A small masked image model, trained from scratch.
Model: 64-pixel images, encoder width 192, decoder layers 2.
Data: trained on Sentinel-2 satellite tiles (TerraMesh), 145000 training examples, 17.7 epochs.
Rows from block 5 of the encoder, named by matrix and row number. Rows with one number belong to one neuron. Each number is 128 + 24 x the weight over its row's rms, rounded and kept within 0 to 255. All counts start at 0. After the name is the row's rms in percent of the matrix's.
# fc1: MLP up (encoder.blocks.5.mlp.fc1.weight, 384x192), inputs 96-191
# fc2: MLP down (encoder.blocks.5.mlp.fc2.weight, 192x384, transposed), outputs 96-191
fc1.23 096 [126 189 119 119 137 203 159 140 140 116 162 140 136 120 125 134 149  96 110 155 126 108 100 131 116 133 126 134 132 159 148 167  76 131 113  90 131 128 134 142 112 168 132 154 114 115 123 136 121 154 123 133 163 120  99 106 148  76 153 160 120 103 131 113 131 131 122 119 138 130 141 160  93 109 104 123 113 119 154 137 115 144 111 159 117 125 132 117 158 135 129 161 180 141 115 105]
fc2.23 094 [114 131 151  85  93 118 147 117 134 142 144 135 140 132 128 135 128  91 108 112 139  46 126 144 125 127 170 158 129 130 157 159 109 130 169 138 121 150 149 132 145 128 127 119 119 165 135 110  64 118 146 146 119 104 108 119 118  70  79 176 111 129 173 134 117 150 121  91 152 117 108 168 136  68 129 130 109 141  97 134 149 118 108 151 111 141 108 109 139 177 149 103 138 179 136 145]
fc1.24 089 [107 114 128 154 106 132 115 119 116 112 144 135 166  85 110  72 123 132 115 116 175 102 136 114  66 147 114 117 129 138 165 150 130 127 153  99 107  96 175 155 141 171 139 144 117 139 110 136 103 105 149 162  91 109 169 103 163 136 122 123 119 157 109 136 133 136 104 146 142 156 118 123 128 139 151 141  74 115 126 144 171 165 140 187 129 152 118 114 112 146 170 132 101 137 111 119]
fc2.24 088 [132 111 124 133  84 129  99 133 140 107 100 152 101 146 146 129 119 150 177 161 119 151  83 115 160 116  52 164 132 153 126 110 170 145 141 145  97 151  91 134 111 139 134 127 171 137 171 137 124 139 153 173 126 121 124  90  58 156 121 125 119 130 101 151 128 120  89 105 152 120 122 177 108 112 126 146 143 153 108 163 115 116 176 101 165 116 129 143 158 118  97 140 126 158 169 150]
fc1.25 109 [153  87 121 146 142 132  83 128 127 123 104  99 178 163 122 142 144 165 125 123 161 165  98 121 101 140 175 100 189 157 158 137 152 132 149 135 143 139 151  88 103 168 134 130  88 112 129 143 107 149 112  97 116 135 145  95 105 157 134 118 164 145 124 109 134 161 139 115 111  97 148 196 127 113 116 109 142  94 118 125 123 127 126 107 108 148 107 154 161 135 159 101  78 129  68 126]
fc2.25 101 [176 114 115 162  94 167  88 108 100 122  93 123 131 161 164 131 148 146 142 108 141 118 133 140 123 154 173 103 144 121  83 111 134 127 140 129 156 100 134  98  99 109 112 118 133 105 133 142 120 115 133  76 125 147 185 175 134 163 112 145 105 145 119 114  99 100 127 172 110 108 127  90 135 169 136 116 133 159 143 118 107  99 141 109 135 128 113  97 158 115 113 157  99 161 101 132]
fc1.26 097 [121 105 169  95 121 127 146 132 150 123 126 168 119 129 117  97 110 173 167 115 120 113 105 139 121 119 124 149 109 134 143  84 146 134 181 117 133 118 140 140 125 129 123 138 125 136 129 161 134 135 136  96 140 147 129 142 149 151  87 119 131 163 141 176  66  90 117 142 138 119 140 122 103 113 109 144 108 174  90 137 105 160 103  80 105 133 140 170 135  81 103 170 110 127 134 205]
fc2.26 094 [143 124 133 125  92  92 130 160 122 167  98 142 139 107 145 115 111 131 146 114 122 128 134 109 130 144 105 134 107 129 144 109 166 113 136 103 132 151 152 158 149  91 116 127 126 110 142 109 118 140 103 145 128 146 123 136 122  94 118 153 106  88  98  77 122 146 137  92 150 106  95 118 112  92 118 186  82 156 148 108 129 122 134 128  94 149 161 103 149 146 176 143 112 140 126 148]
fc1.28 092 [116 158 135  85 114 132 128 129 140 145 148 134 124 150 154 126 157 133 112 149 107 103 113 141 169 188 136 127 116 120  63 145 125 132  94 117 115 152 104 118 127 157 142 101 121 102 143 145 135 187 107 107  83 207  99 104 100 117 117 148 137 146 166 127  86 165 120 160 130 159 173 108 122 145 128 143  96 111 120 110 165 152 118 166 113 149 130 142 155 104 166 128 186 108 137  73]
fc2.28 102 [140 130 141 129 117 153 149 160 122 122 111 167 113 136 107 150 144 111 177 161 134 191  92 121 151 145 129 158 121 153 124 162 132 142  89 130 164 171 108 113 132 119 115 139 173 135 102 136  84 144 163  87 101  79 108 115 152 124 126 116 108 134 113 102  99 180 118 147 106  94 100 118 134  97 117 107 117 144 126 103 177 128 147 116 136 112 146 105 148 128 102 132 118 138 137 107]
fc1.29 097 [148  86 146 152 120 132 146 118 106 168 146 133 125  82 151 115 134 115 146 149 126 119 150 138 116 121 131 111 105 124 111 149 144 120 131 123 155 140 164 115 127 175 126 137 102 131 122 154 116 129 121 135 185 118 143 180 122 134 121 132 169 105 175 148  52 124 105  89 121 114 124 139 131 110 130 131 134 154 115 111 116 137 112  86 133  99 110 152 135 208 103 142  83  89 139 141]
fc2.29 102 [163 121 116 128 144 106  95 129 150 139 148 178 174 124 116 159 146 135  81 118 132 143 127  74 147 165 100 142 166 119 154 153 149 117 116 120  95 132 130  83 115 163 139 147 129  89  84 119 100 136 140 136  85 134  78 165 103 104  91 118  93 112 157 101 102 114 136 105 175 132 161 137 167 107 139  97 101 163 144  93 122 134 106 152 111 132 150 145 115 180 117 171  96  97 134 148]
fc1.30 077 [ 83 102 179 138 143 117 111 169 154 107  95 145 134 114  96 106 125 131 131 100  97 123 136 147 125  84 136 136  75 114 141  87  87 110  96 129 154 131 153 117 123 102  78 147  90 133 111 132  99 146 119 117 186 123 150 137 150 123 112  73  86  89 104 133 140 105 124 102 137 131 143 149  68 102 128 156 132 118 120 148 110  78 160 111 128 117 104 110 148 121 194 161 147 148 107 151]
fc2.30 083 [157  80 107 117 140  63 123 143 170 134 149 121 108 145 141 161 113 124 113 148 150 127 153 109 150 151 152 124 117 134 104 117 110 126 134 100 125  66 137 119 108 136 100 161 133 108  95 130 133 150 121 131 108 119 141 146 106 142 145 119 129 139 142  98 132 131  92 116 131 123 132 125 125  91 134 148  95 158 163 130 138 171 116 143 135 122 164 163 137  79 110 134 113 156 140 117]
fc1.31 093 [111 127 144 115 104 107 177 113 121 131 125 120 117 111 151  88  97 112 151 111 140 178 126 129 172 101 109 172 113 141 111 193 166 117 130 162 140 156 102 132 131 145 109 143 137  63  97 142 117 183 124 138 147  80  76 151 145 130 159  94  95 108 160 135 152 149 135 158 139 126 116  80 114 109 119  73  99 106 105 127 121 153 113 112 141 188  83  96 157 128  93 141 114 139 115 130]
fc2.31 103 [117 141  92 143 111 139 144 108 108 130 130 111 158 128 105 114 140 158 136 169  87 152 132 112 114 146 130 111 115 157 157 132 103 147 114 111 122 134 121  85 134 107 137 135 150 143 100  92 132 100 115  97 134 129 182 157 159 139 150 106 142 126 128 128 103 152 134 115 171 121 108 131 112 131 108 128  87 103 125 144 132 121 119 177 123  82  94 154  97 143  82 122 113 173 140 153]
fc1.32 081 [ 69 127 105 136 126 140 121 150 108 155 135 115 104 102  88 114 115 111 126 181 101 119 150 131 150 163 134 103  87 143 103 135 115 139 126 118 136 125 124 103 153 141 135 118 111 120 150 105 169 183 170 140 148 174 133 151 104 134 150 123 142 148 149 133 169 146 106 126 132 134 138 154 155 132 120 129 150 134  89 105 105 139  93 193 159 145 131 136 167 106 124 113 140 124  81 183]
fc2.32 091 [129 200 163 165 120  79  92  89 109  86 126 117 144 119  96 103 122  90 140 123 159 107 157  91 147 123 162 150 131 107 154 137  94 157  92 159 156 116 114 116 157 161 133 144 127 118  99  99 169 153 122 152 153 160 130  97 152 112 105 146 122 142  88 108 110 129 124 111 100  87 125 118 146 109 120 190 149 119 115 134 139 150 120 157 107 133 126 154 144 154 119  79 127 135 133 135]
fc1.33 077 [103 136 166 128 152 140 103 108 136 102 115 148 117 136  75 163  92 110 135 142 127 144 149 121 110 105 137 128 113 132 108 113 104 159  97 113 138 122 122 107 157  89  89 150 147 123 105 112 148 138 133 160 135 137 106 126 115  59 104 140  97 113 144 122 178  82 125 134 137 137 138 131 168 120 109 142 120 166 141 124 137 143 152 144 159 141 140 136 117 151  90 199 127  90 139 147]
fc2.33 089 [133 132 124 126  96  96 150 115 157 136 174 100 108 130 196  99 152 122 101  87 129 131 114 102 109 140 136  86 148 115 141 131 134 107 159 149 117 118 121 131 113 175 146 133 136 160 101 129 132 127 139 104 126 120 131 130 149 167 128 135 130 146 167 149 100 168 153 106 101 103  71 113  97 146 148  71 121 135 101 148 154 114 141 138 137 147  83 119 151 120 150  72 149 156 110 130]
fc1.34 103 [140 112 102 151 136  93 107  66 135 120 107 121 160 111  97 116 141 128 115 107 149  92 182 140 171 173 141 136 102  95  90 109 119 164 122 171 138 126 125 155 134 133 127 145 143 155 114 166 117  64 154 148 115 108 160 120 114 137 143 131  93 141 151 143 127 100 113 133 105 113  98 115 121 101 131  75 150 109  88 117 146 124 105 105 176 106 116 137 100 172 114 119  94 144 189 135]
fc2.34 103 [126 124 136 138 117  88 134 137  96  97 153 163 105 124 141 147  94 121 114 140 142 142 122 150 103  96 131 142 114 140 136 154  74 104 126 173 154 126 118 146 119 146 123 117 126 112 111  86 133 156 122  92 123 127 130 160 149 137 167 106  67 170 136 100 146 169 146 172  83 147 140 107 122 138 132 118 133 162 137 167 148  81 153 141 127 128 118 101 137 159 139 112 143 105 128  92]
fc1.35 094 [111 139 128 138 109 136 139 154 114 139 128 164 134 127 103 161 134 142 115 127 126 111 137 123  91 158  79 144  93  66 141 105  66  97 112 121 154  98 113 136 113 113 126 150 107 104 137 187 123 188  92 141 152 151 110 133 129 135  88 119 152 151 162 117 130 153 149 121 108 122 121 139 137 124 107 123 145 117 131 130 182 135 108 189 104  86 115 131 132 135 106 133 145 129 128 113]
fc2.35 095 [111 112 148 164  89 163 137 173 130 144 128 168 136 125 140  64 135 121 161 136 116  94 117  94 144 136  89 166  87 106 161 104 144 114 156 137 115 143 132 120 121  99 143  91 143 127 154 132 106 111 137 122  93 165 185  86  97 122  88 170 102 143 107 127 113 137 115 158 140 117  95 133  95  99 171 143 165 159 121 123 167 118 112 123 150 102 108 152  97 143 127  84 127 113  91 112]
fc1.36 098 [134 115 120 164 108 144  99  93 121 101 114  92 118 128  98 101 144 133 114 135  75 134 120 137  98 179 107 124 157 106 137 112 125 106 146 120 126 157 101 119 122 136 152 121 114 137 128 125 150 134 139 182 146 135 171 133 101 123 172 123 116 120 142 137  95 109 128 147 116  94 185 147 131 123 104 124 128 140 146 171 153 123 106 134 115 138 174 149 121 144  96 142 156  97 102 143]
fc2.36 106 [ 79 127 124 163 141 165 120 153 118  99 108 116 116 105 112 148 131  94 137 120 121 134 145  95  95 173 100  86 137 106 112 133 117 121 161 131 168 174 153  97 149 126 163 115 132  94 149 113 125 142 160 138 113 130 124 104  94 122 174 132 108 131 144 104 109  86 108 129 107  90 143 165 112 173 129 126 129 108 135 133 121 148 121 102 122 147 104 115 120 126 132 125  69 128  90 125]
fc1.38 079 [127 171 132 141 124  97 128 105 133 119 135 124 106 121 120 135  92 122  77 150 106 123 139 126 121 138 157 128 158 138 160 122  93 151  79 138 100 129 165 117 128 115  92 124 122 130 120 126 170 164 123 150 110 108  95 119 125 110 114 117 122 123 128 144  95  92 152  71 132 164 124 120 168 153 104 101  65 206 102 145 117 132 125 102 137 153  68 129 165 133 182 127  99 135 138 130]
fc2.38 091 [127 131 130 118 129 122  64  90 123 158 162 135 117 137 135 108 108 140 138 141 141 131 141 118 148 135 105 145 112  74 153 113 145  80 175 157 114 178 145 125 119 117 132 108 115 128 154 153 142 102 131 138 107 133 150 143 141 165 119 134 133 175 135 175  99 127  90 134 148 122  97 126 148 134 139  78 108 163 151 138 160 108 154 131 139 163 103 151 136 119 138 113  85 139 146 146]
fc1.39 085 [136 109 116 129  99 151 111 113 130  95 108  97 157 137 148 126 108 110 108 148 140 125  87  84 104 147  90  92 134 121 145 166 113 115 124 153 144 152 118 171 147 107 126 101 157 125 159 155 111  93 107 145 135 121 171 121 129 114 114 124 132 175 129 117 124 159 101 115 142 154  97  86 139 104 142 101 135 122  62 146 113 105  75 164 112 135 131 173 120 108 124 169  94 139 165  90]
fc2.39 090 [111 130 159 110 132 102 141 145 116 134 131 128  98 114  89  96 143 157 152 136 105  95 136 151 126 124 141 138 105 129 133 117 146 123 162  94 107 142 142 114 102 161 106 142  96 109  94 123 110 169 118 112 123 145  71 145 163 154 158 132 136 111 106 120 133  93 122 136 121 122 124 148 119 139 118 139 135 124 161 120 147 177 160 116 142  91 130 108 162 126 120 102 155 126 108 157]
fc1.40 103 [113 157 116 119 113 134 129 133 121 124 143 176 151  88 158 145 168 114 117 113 120 139 116  88 152 116 132 127 122 148 106 184 163 150 156  86 174 122 168 117  94 151  98 110 109  63 165 105 122  88 118 131 100  87 138 123 157 174 131 129 135 126 173 103  84 102 174 105 141 123 131 110 144 109 135 141 130 165 114 100 118  68 133 144 141 137 103 159 128 131 141  92 152 140 132 121]
fc2.40 125 [146 175 131 150 127 130 144 177 135  96 108 116 102 123 140 116 134 105 133 163  86 109 135 114  98  95 173 107 113  96 106 116 135 111 162 116 162 120 128 113  96 146 139 165 113 120 119 127 141 130  85 104 138 109 136 127 124 134 101 105 172 113 152 166 117  89 120 121  81 144 135 133 108  92 151 105 100 162 103 163 142 118 126 139 147 116 124 136 126 104  92 134 132 148 161 143]
fc1.42 084 [147 133  92 145 146 159  96  99 143 165  99 132 112 114 131 121 142  90 138 130 114 138 116 117 133 179 108 127 104 153 145  99 168 123 108 174 114 119  92  97 136 116 113 118 114 100 159 106 145 152 118 135 125  85 179  98 134 138  98 111  98 138 136 106 131  94 171 119 104 180 118 115  90 121 120 110 126 128 113 124 131 156 119 143 131 147 112 154 103 125 158 147 102 144 134 197]
fc2.42 088 [ 96 156 148 123 123  82 123 136 105 105 102 137 142 125 103 133 156 127 128 133 166 139 151 113 129 178 130 153 113 121 133 162 138 154 142  83 188 116 129 132 106 133 145 120 128 122 143 105 123  94 151 148  85 134  83 164 135 110 110 106 124  93 112 111 104 117 123 145 153 117 122 136 135 139 134 141 126 124 103 121  86 128 138 121 129 149 108 169  96  94  72 118 134 105 146 128]
fc1.43 136 [137 150 123 147 125 145 120  82 146 120 101  91 180 145 118 153 139 115 104 111 126 123 192 133 171 126 157 160 185 138 145 151 107  95 120 144 159  96 144 132 129 111 138 159 165 119 141  96 107 123 150 140 157 116  79 102 152 120 117 145 110  79 156  88 112  99 115 126 143 128 103 101 176 109 150  53 103 113 143 127 102  83 129 127 165  88 185 152 139 111 130 127 107  93  91 117]
fc2.43 122 [112 174 129 142 139 118 142 137 135 104 107 118 135 113 131 153 119 157  78 138  95 113 170 165 194 143 139 162 149 122 130  91 111 129 123 128 157 134 146 160 155  99 150 174 153 142 162 132 108  92 135 137 174 131 106  65 132 123 112 104 125  73  99 175 134 117  98 155 138 137 100 173  98 119 141 133 128 122  90 168  94 135 124  95 145 145 129 104  82  65 149 105 153 164 135 140]
fc1.44 085 [115  77 132 126 156 120 159 111 123 136 121 117 107 131  68 135 128 162 123 146 114 150  84 107 176 137 127 119 155 166 141  85 150 144 126 161 104 124 106 153 133 148 141 159 136 120 129 134 123 108 130 104 110 169 173 123 127 124 127 140 103 127 120 178 119  98 112 108 131 110 149 140 139 152 105  88 142 112 119  83 145 112 190  88 113  97 148 128 117 105 171 145 138 122 112 150]
fc2.44 090 [145 153 137 101  87 120 140 136 157 119 122  75  97 110 141 156 172 130 134 124 110 101 159  94  86 132 103 137 103 127 107 120 129 139 161 130 137 144 112 131 102 130 147 125 165 100 128 101 130 115 133 177 122 127 142  96  95  80 121 156 126 121 146 139 157 108 121  96 133 116 148 119 134 161 150 138 130 157 134 160 116 132 184 191 168  99 131 128 103 130 134 102 117 131 123 118]
fc1.46 107 [ 99 111 177 118  88  98 106 141 149 139  68 126 142 100 117 125  90 111 100 112 123 158 143 140 126 166  87 124 122 139 115  94 159 106 112 138 119 151 107 110 157 112 144 111  85 154  95 109 137 127 143 106 120 116 147 131  66 107  99 125 132 117 150 143 191  97 168 152 118 133 162  76  89  88 101  98 132 167 113 118 126  83 129 136  95 119 153 105 105 110 113 123 121 146 132 130]
fc2.46 110 [116 139 114  81 102  88 140  97 121  90 118 130 124 164 113 162 139 136  62 125 142  93 143 131 141 114 109 130 141 137 150  63  97 144 128 116  80 137 174 162 150 113 134 129 126 168 132  77 130 111 162  94 130 104 112 151 100 142 151  91 141 119 147 107 119 111  89 112 163 147 123 104 104 118 149 131 160 109 141 141 164 121 155 117  99 123 122 140 137 140 107 120 140  55 122 139]
fc1.47 080 [152 154 134 134 121 139 136 129 106 148 129 102 129 137 134 130 112 132  90 125 141  91 139 114 110 173 109 112 120 109 174 161 137  94 150 130 122 119 138 125 146 105 131 138 126 171 100 135 145 143  90 159  99 121 131 119 149  94 144 166  85 146 103  80 138 116  50 139 139 111 121 138 117 125 104 130 112 135 158  82 104 155  89 109 184 115 121 149 114 100 112 108 134 142 160 145]
fc2.47 097 [154 173 163 145 124  95 147 125 136 142  78 128 105 155 141  61 120 101 123 163 134 100 111 145 109 103 124 116 152 124 128 130 136  95 173 139 167 135 177 126 111 157  90 144 144 150 137 168 132  96 139 156 141 111 132  96 132 126 130 129 168 155 108 155 122 120 101 152  89 147 129 125 114 128 156 167 137 117  76 160 122 107  63  88 149 136 119  97 137 120 160 133 121 158 141 118]
fc1.48 131 [112 153 142 143  97 114 123 149 136 170  96 107 110 144 201  91 152  92 126 104 103 196 109 120 131 114 124 118 155 104 129 134 133 117  90 168 136 130 102 137 137 147 137 129 114 157 159 131 102 102 111 124 152 117 126 112 132 135 116  86 136 156 133 184 152 106  99  92 136  83 168 160 118 105 109 132  98 106 133 118 118 129 156 152 136 149 120 135  98 137 129 147  90  72  92 190]
fc2.48 115 [124  92 147 170 118 185 167 106 139 142 159 122  95 100 119 100 167 103  97 135 109 135  84 167 149 152  91 114 147  92 147 112 130  81 127 113 161 106  83 123  97 151 131 104 109 141 158 141 153  99 126 106 179 110 135 124 134 135 132  95 129 171 146 114 134 113 127 114  46  98 133 123 139  99 148 103 152 135 138 106 103 135 126 125 124 149 105 154 144  77 101  92 135 123  99 157]
fc1.49 120 [146 135 132 122 122 123 132  92  99 121 103 104 135 108 163 155 108 128 128 145 131 126 101  96 138  89 130 122 118 109 105 132 119 110  81 117 153 148  86 156 143  99 106 105  99 158 149 131 101 148  85 135 139 116 130 115 149 171 146 125 105 102 129 117 156  93 140 134  50 142 140 125 173 145 134 118 117 165 147 115 113 124 184 124 141 128 174 135 135 144 147 115  82  98 120 143]
fc2.49 102 [132 120 140 170 127 146 122 110 103 158 150 131 143 119 107 110 147 107 128 132 138 142 164  87  94 144 106 121 161 123 158 146 146 138 119 152 106 140 153 150 117 116 119 149 137 129 130 121 112 165 120 119 118 127  68 146 135 135 149 143 142  95 119 131 142 138  94 102 167 146  79 112 121 111  82 124 114 146 124 116 135 154  89 128  92  80 135 103 148 165 145 151 131  99 150 149]
fc1.50 113 [146 135 116  97  96 101 125 129 128  91 115 138 146 162 104 165 111 114 182 122 128 124 129  82 142 136 124 132 147 176 135 160 197 154 123 141 144 165 156 110 153 129 108 139 137 107 145 149  68 154 139 101 110 139  78 128 106 135 109 135 125  93  86 107 127 183 128 126 126 122  98 154 134 162 123 133 143 120  99 131  82 118 144 117 155 153 146 145  89 134  83 165 124  75 116  97]
fc2.50 117 [ 91 120 137 189 167 157 126 109 126 169 138 117 124 155 152 127 133 118 152 126 170 164 109 139 139 107 148 122 138 125 133 151 119  84 129  80 118 129 136 106  99 128 112  97 138 107 133 146 122 136 159 117 160 102 118  92 169 108 121 143  99 110 133 107 103 119 155 153 116 113 168 133  74 155  92 129  97 146 109 138 117  73 146 161  82 112  99 106 131  96 154 142 143 110 104 120]
fc1.52 104 [109 100 183 161 126 120 125 126  75 174  96 111  94 104 120 113 141 143 130 127 127  98 139 141 128 101 120 115 142 131 148 105  90 125 147 170 175 119 102  68 119 144 143 115 125 122  76 144 141 142 141  89 104 127 125 115 155 142 137  99 117  94 125 144  91  97 114 136  92 125 153 109 136 117 117 106 134 136 139 127 115  99 128  93 134 105 102 142 104 113 144 142 131 140 146 135]
fc2.52 106 [ 93 145 122 140 138  90 119 154 119  89 152 143 159 124 131 134 114 112 144 118 129 114 155 151 118 118 168 125 107 121 104 165 138 159 107 163 130 133 119 119 155 130 185  96 167 146 107 105 126 153 103 130 132 125 108 119 134 123 110 168 107 177  91 152 140 164 111 158 164 153 106 110 111 123 160  72  95 107 109 110 103 119 136 121 155 122 120 145 146 158 129 117 102 141  99 152]
fc1.54 083 [ 66  96 118 123 137 117 132 149 113 133 105 141 189 120 127 108 146 132 166 132 157 107 122 177 177 113 104 118 123  72 132 168 109  89 100 103 126 128 151 144  88 139 112 130 131 138 142 134 107 138 131 107 130 101 142 137 103 119 120 180 142  92 152 140 136 150 151 127 126 167 109 143 168  98 128 149 124  91 127 105 116 127 116 106  72 128 126 113 154 169 142 158 131 146 115 130]
fc2.54 096 [163 121 133 108 113 118 139 142 109 159  96 154 121 111  99 132 160 120  97 121 139 125 143 154 127 133 131 177 115  80 145 162 153 126 130 158 133 137 108 123 120 108 125 143 110 113 118 118  94 141 118 132 107  94 160  97 106 159 164 146 172 140 145 125 110 122 121 174 138 130  76 108 140 114 138 131 126 118 123 171 178 151 125 154 138 148 147 102 137 114 124  84 110 153 166 145]
fc1.55 099 [110  98 139 113 123 114 113 153 135 105 111 131 161 124 134 107 111 113 157  84 129 178 148 135 165 118 123 116 141 141  79 100 120 105 165 117  60  92 122 120 124 146 115 135 104 145 104 134 113 125 141 107 109 150 146  84 152 152 114 107 126 148  92 190 124 124 151 144 156 131 105  91 132 127 136 157 121 142 165 124  89 150 137 121 109 129 138 151 149 124 133 110 126 161 126 134]
fc2.55 101 [163 140 155 134 160  88 125 151 135 109 110 137 120 188 113 166 128 123 124 138 105 110 134 159 116 135  98 129 167 144 124 125 113 136 117 123 168 149 189 103 118  99 122 125 156 110 148 155 141 147 120 125 147 115 132 158 152 139 119 168 110 138 148  98 130 105 127 121 131 147 109 110 148 140 144  80 150 167 134 169 103 130 133  84 117 141 121  94 138 100 139 179  89  72 149 104]
fc1.56 083 [126 138 112 130 113 138 124 106 129 126  98 183  92 160 164 121 136 118 142 143  90 101 125 162 162 141 195 150 105 134 126 110 117 165 147 161 138 108 131 107 114 134 132 164 129 113 150 125 139 118 150  91 133 158 128 102 125 148  85  92 129 120 148 145 109 139 117 133 137 116 121 130 113 153  86 136 132 113  76 104 131 108 120 104 160 140 141 129  68 125 116 114 143  72 127 185]
fc2.56 100 [129 164 131 141 114 113  99 130 142 103 162 164 133 113 121 120 142  92 167  81 157  85 114 124 140 164 116 142 127 143 127 142 116 108 146  85 103 111 117 114 123 156 154 112 106 144 144 136 143 130  91 149 143 110 120 116 167  67 136 134 101  92 101 143 111 113 109 133 182 133 109 151  96  98 152 114  93 132 105 124  83 136  98 121  68 126 113 106 104 179 156 176 151 130 147 146]
fc1.57 110 [123 106 166 152 119 122 132 119 137 147 129 113 147 100 115 186 124 119  78 116 128 102 123 106 132 148 150 136 128 185  76 148 111 114 108 146 182 150 119 123 127 151 150 120 169  70 120 100 165 150  82 114 113 113 134 112 118  86 169 128 142 124 138 127 142 141 104 116 112 109 131 152  89 115  84 101 135  90 132 121 149 156 136 126 130 164 135 126 119 109 161  76  84 128 128 121]
fc2.57 109 [134 171  94 117 183 130 162 142 126 120 140 101 136 116 151 121 123 135 136 129 133 133  87  97 105 140 168 132 126 149 138 124 108 134 156 148  99 124 119  99 127 118  99 133 180 162 126 115 127 134  87 102 123 143 121 127 156 141 179 142 180 136 138 140 111 126 127 131 138 126 113 143 135 149  78 162 108 119  84 153 136 143 121 151  80 107 185 132 118 101 111 135 119 128 120 114]
fc1.58 111 [154  99 109 142 145 161 133 139 114 120 166 111 117 117 120 115 117 126  99 139 131 105 128 142 138 156 150  91 159 156 160 129  83 135 144 149 103 144 142 141 117 119 132 158 101 142 150 139 150 129 118 122 146 109 117 106 117 112 155 126 133 160 108 132 153 139  88 106 133  77 137 154 145 160 138 100 121 113 140 155 136 138  95 124 175 154 177 117 118 136 147  96  45  81 144 127]
fc2.58 101 [131  83 117 156 130 163 135 130 117 123 170 184 105 134 101 151 138 122 116 155  97 160 115 177 146 102 141 143 126 129 173 111 109 106 133 159 122 138 135 102 117 152 110 127 107 119 111 147 105 113 140  94 117  96 139 122 154 161 118 121 100 138 115 116 110 128 147 162  80 137 151 139 172 179 140 149 170 154 131 153  86  87 152  98 135 154 120 117 135 139 139 144  99 116 101 120]
fc1.59 114 [110 181 126  96 101 141 130 159 123 149 134 118 118 130 108 165 121 160 152 152 117 119 111 154 175 123 148 140 126 141 115  75 122  95 121 158 119 125 174 123 120 157 160 159 102 107 134 134 133 133 114 120 116 149 117 125 131 160 138 126 100 125 105 123 149 149  90 118 150 119 137 138 133 120 130 139  61 124 124 116 128 127 123 123  97 168 124  87 165 167  82 101 130 118 145 121]
fc2.59 111 [144 130 101 161  88 115 143 129 153 118 155 105 140  90 172  96 141 105 125 136 125 124 178  85 137 115 133 111 112 113 141 138 111 160 167 152  74 139 159 111 179 140 140 150 138 137 103 111 114 157 145 128 122 106 148 136  83 135 136 111 140 106 116 117 119 109 128 173 133 146 130 121 135 130 121 155 125  95 147 130 109 123 126 140 141  92 153 151 138 132 141 166 135 140  95 113]
fc1.60 082 [172  85 149 140 144 140 129 132 152 150 139 141 142 145 131 126 105 145 101 124 139  90 122  88 113 143  95 143 110 160 140 140 156 127 126 128 114 157 209 105 150 124 120  90 121  82  92 113 126 165  93 142 152 110 145 131 168 107 125 116 146 129 137 141 131  99 126 140 104 109 107 146 169 121  98 115 111 111  85 171 133 135 136 155 109 160 162 113 128 117 124 163  93 119 108 137]
fc2.60 092 [109 141 141 139 138 152 141 153 135 152 145 112 127 140 152 129 115 134 207 135 113 118 132 100 127 115 189 117 136  78 102 141 150 156 130 157 131 110 133  85 149 147 100 148 136 126 152 123 154 154 106 165 126 160 122 124 149 131 122 115  99 154  79 140  93 116 136 100 115  75 118 156 152 104 108 129  90 125 147 119 140 148 103 116 116 146 142 167 113 127  72  91 147 126 126  66]
fc1.61 092 [167 123 167 172 124 130 132  93 114 139 126 133 123  98  99 117 138 119  62 156 139 101 122 106 124 131 134 105  95 139 162 113 132 132 104 124 124 135 123 154 144 133 126 108 103 101 159 143 119 161 159 152  85 117 142 103 122 127 119  82 132 108 107 164  95  76 125 130  82 155 151  89 146 171  82  92 120 184 127 156 172 169 110 156 144 124 127  82 149 125 136 137 101 110 121 115]
fc2.61 098 [105 118  93 101 131  88 122 115 174 116 126 120 138 117 146 138 139 138 158 114 138 164  95 168 132 131 153 139 163 163 124 148 131 112 157  91 126 136 148 162 127 121 146 160 118 101 122 129  95  89 149 128  86 124 121 146 126 129 115 119 127 177 101 151 130 182 129 135 123 126  94  78 112 114 151 108 141 142 113  91 154 119 111 113 168 151 110  59  92 148 159 129 108  93 120 133]
fc1.62 089 [152 100 150 168  54  97 139 151 127 127 130 115 137 105 123 164  89  95 102 102 155 125 139 179 143  95 170 141 118 151 116 142 125 121 127 138  91 109 134 129 139 146 145 136 125  95 108 122 123 126  87 138  99 128 147 121 154 151 199 128 130 159 122 159 149  94 111 120 131 119 113 102 134 146  83 160  85 118  96 136 140 113 152 160 156 145 148 115 142 121  76 114 105 151 113 121]
fc2.62 097 [115 132 147 100 136 151 104  89 150 161 104 111 113 149 135 139  90  90 174 147 130 146  90 103 141 167 127 137 186 109 135 156 101 128 112 131 129 160 100 126  99 117 166 127 104 122  94 131 107 147 127 166 125  91 105 146 139 118  91 112 105  88 170 142  75 160 140 119 181 103 144 133 100 137 111 118 122 123 138 119 108 189 123 170 100 109 152 128 153 105 149 156 123 103 159 114]
fc1.63 108 [106 129  83 109 137 131 124  72 124 151 152 119 157 138 159 111 151  91 158 155 113 145 105 153 135 135 174 134 125 144  77 140 141 110 144 110  79 112 139 103 130 138 110 156  94 117 118 127 140 135 111 134 122 185 124 106 133 175 122  82 103 143  99 157 135 149 134 110 112  84 177 131 133 151 121 115  85  89 161 125 121 125 118  93 127  87 112 165 101 142 112 128 165 103 112 114]
fc2.63 100 [128 152 157 125 111 118 172 173  93 114 118 130 123 123 109 145 164 184 124 127 142 164 130 140 113  99  89  98 146 140 162 145 138 144 114 114 153 136 128 126 115 113 150 129 146 170 176 128 160 140 120 119 118 142 125 149 144  91 126 140 140 124 135 118 106  79 149 126 101 123 138 119 140 148 118 150 156 137 104 118 151 133 132 135 137 171 115  93 155 123 128 129 122 116 175 124]
fc1.64 093 [143 125 170 135 122  91 118 121 140 116 140 126  95 133 143 164 113 126 141 119 168 132 103 153 121 127 155 147  94 100 147 131 145 130 162 141  98 124 118  81  93  91 135 165  91 129 111 103 110 143 151  74 141 130  77 144 140 138 136 127  95 133 138 147 103 126 126 103 124 135 168 149 124 142 120 127 122 166 161 157  94 104 145 122 164 145 129 141  92 118  85 160 134 142 153 179]
fc2.64 096 [144  99 121 124  66 166 120 140 127 158 129 118 144  92 108 124 145 134  97  79 135 142 117 154 150 135 157 123 130 142 127 114 131 141  83 130 131 134 153 102 148 132 160 123  93 108 140 166 112 117 139 154 116 118 106 145 127 118 146 137 124 139 121 156 166 126 148 168 117 135 108 124 156 194 142 178 158  88 100 149 110  49 153 120 150  75  90 159 167 179 128 137 115 136 130 137]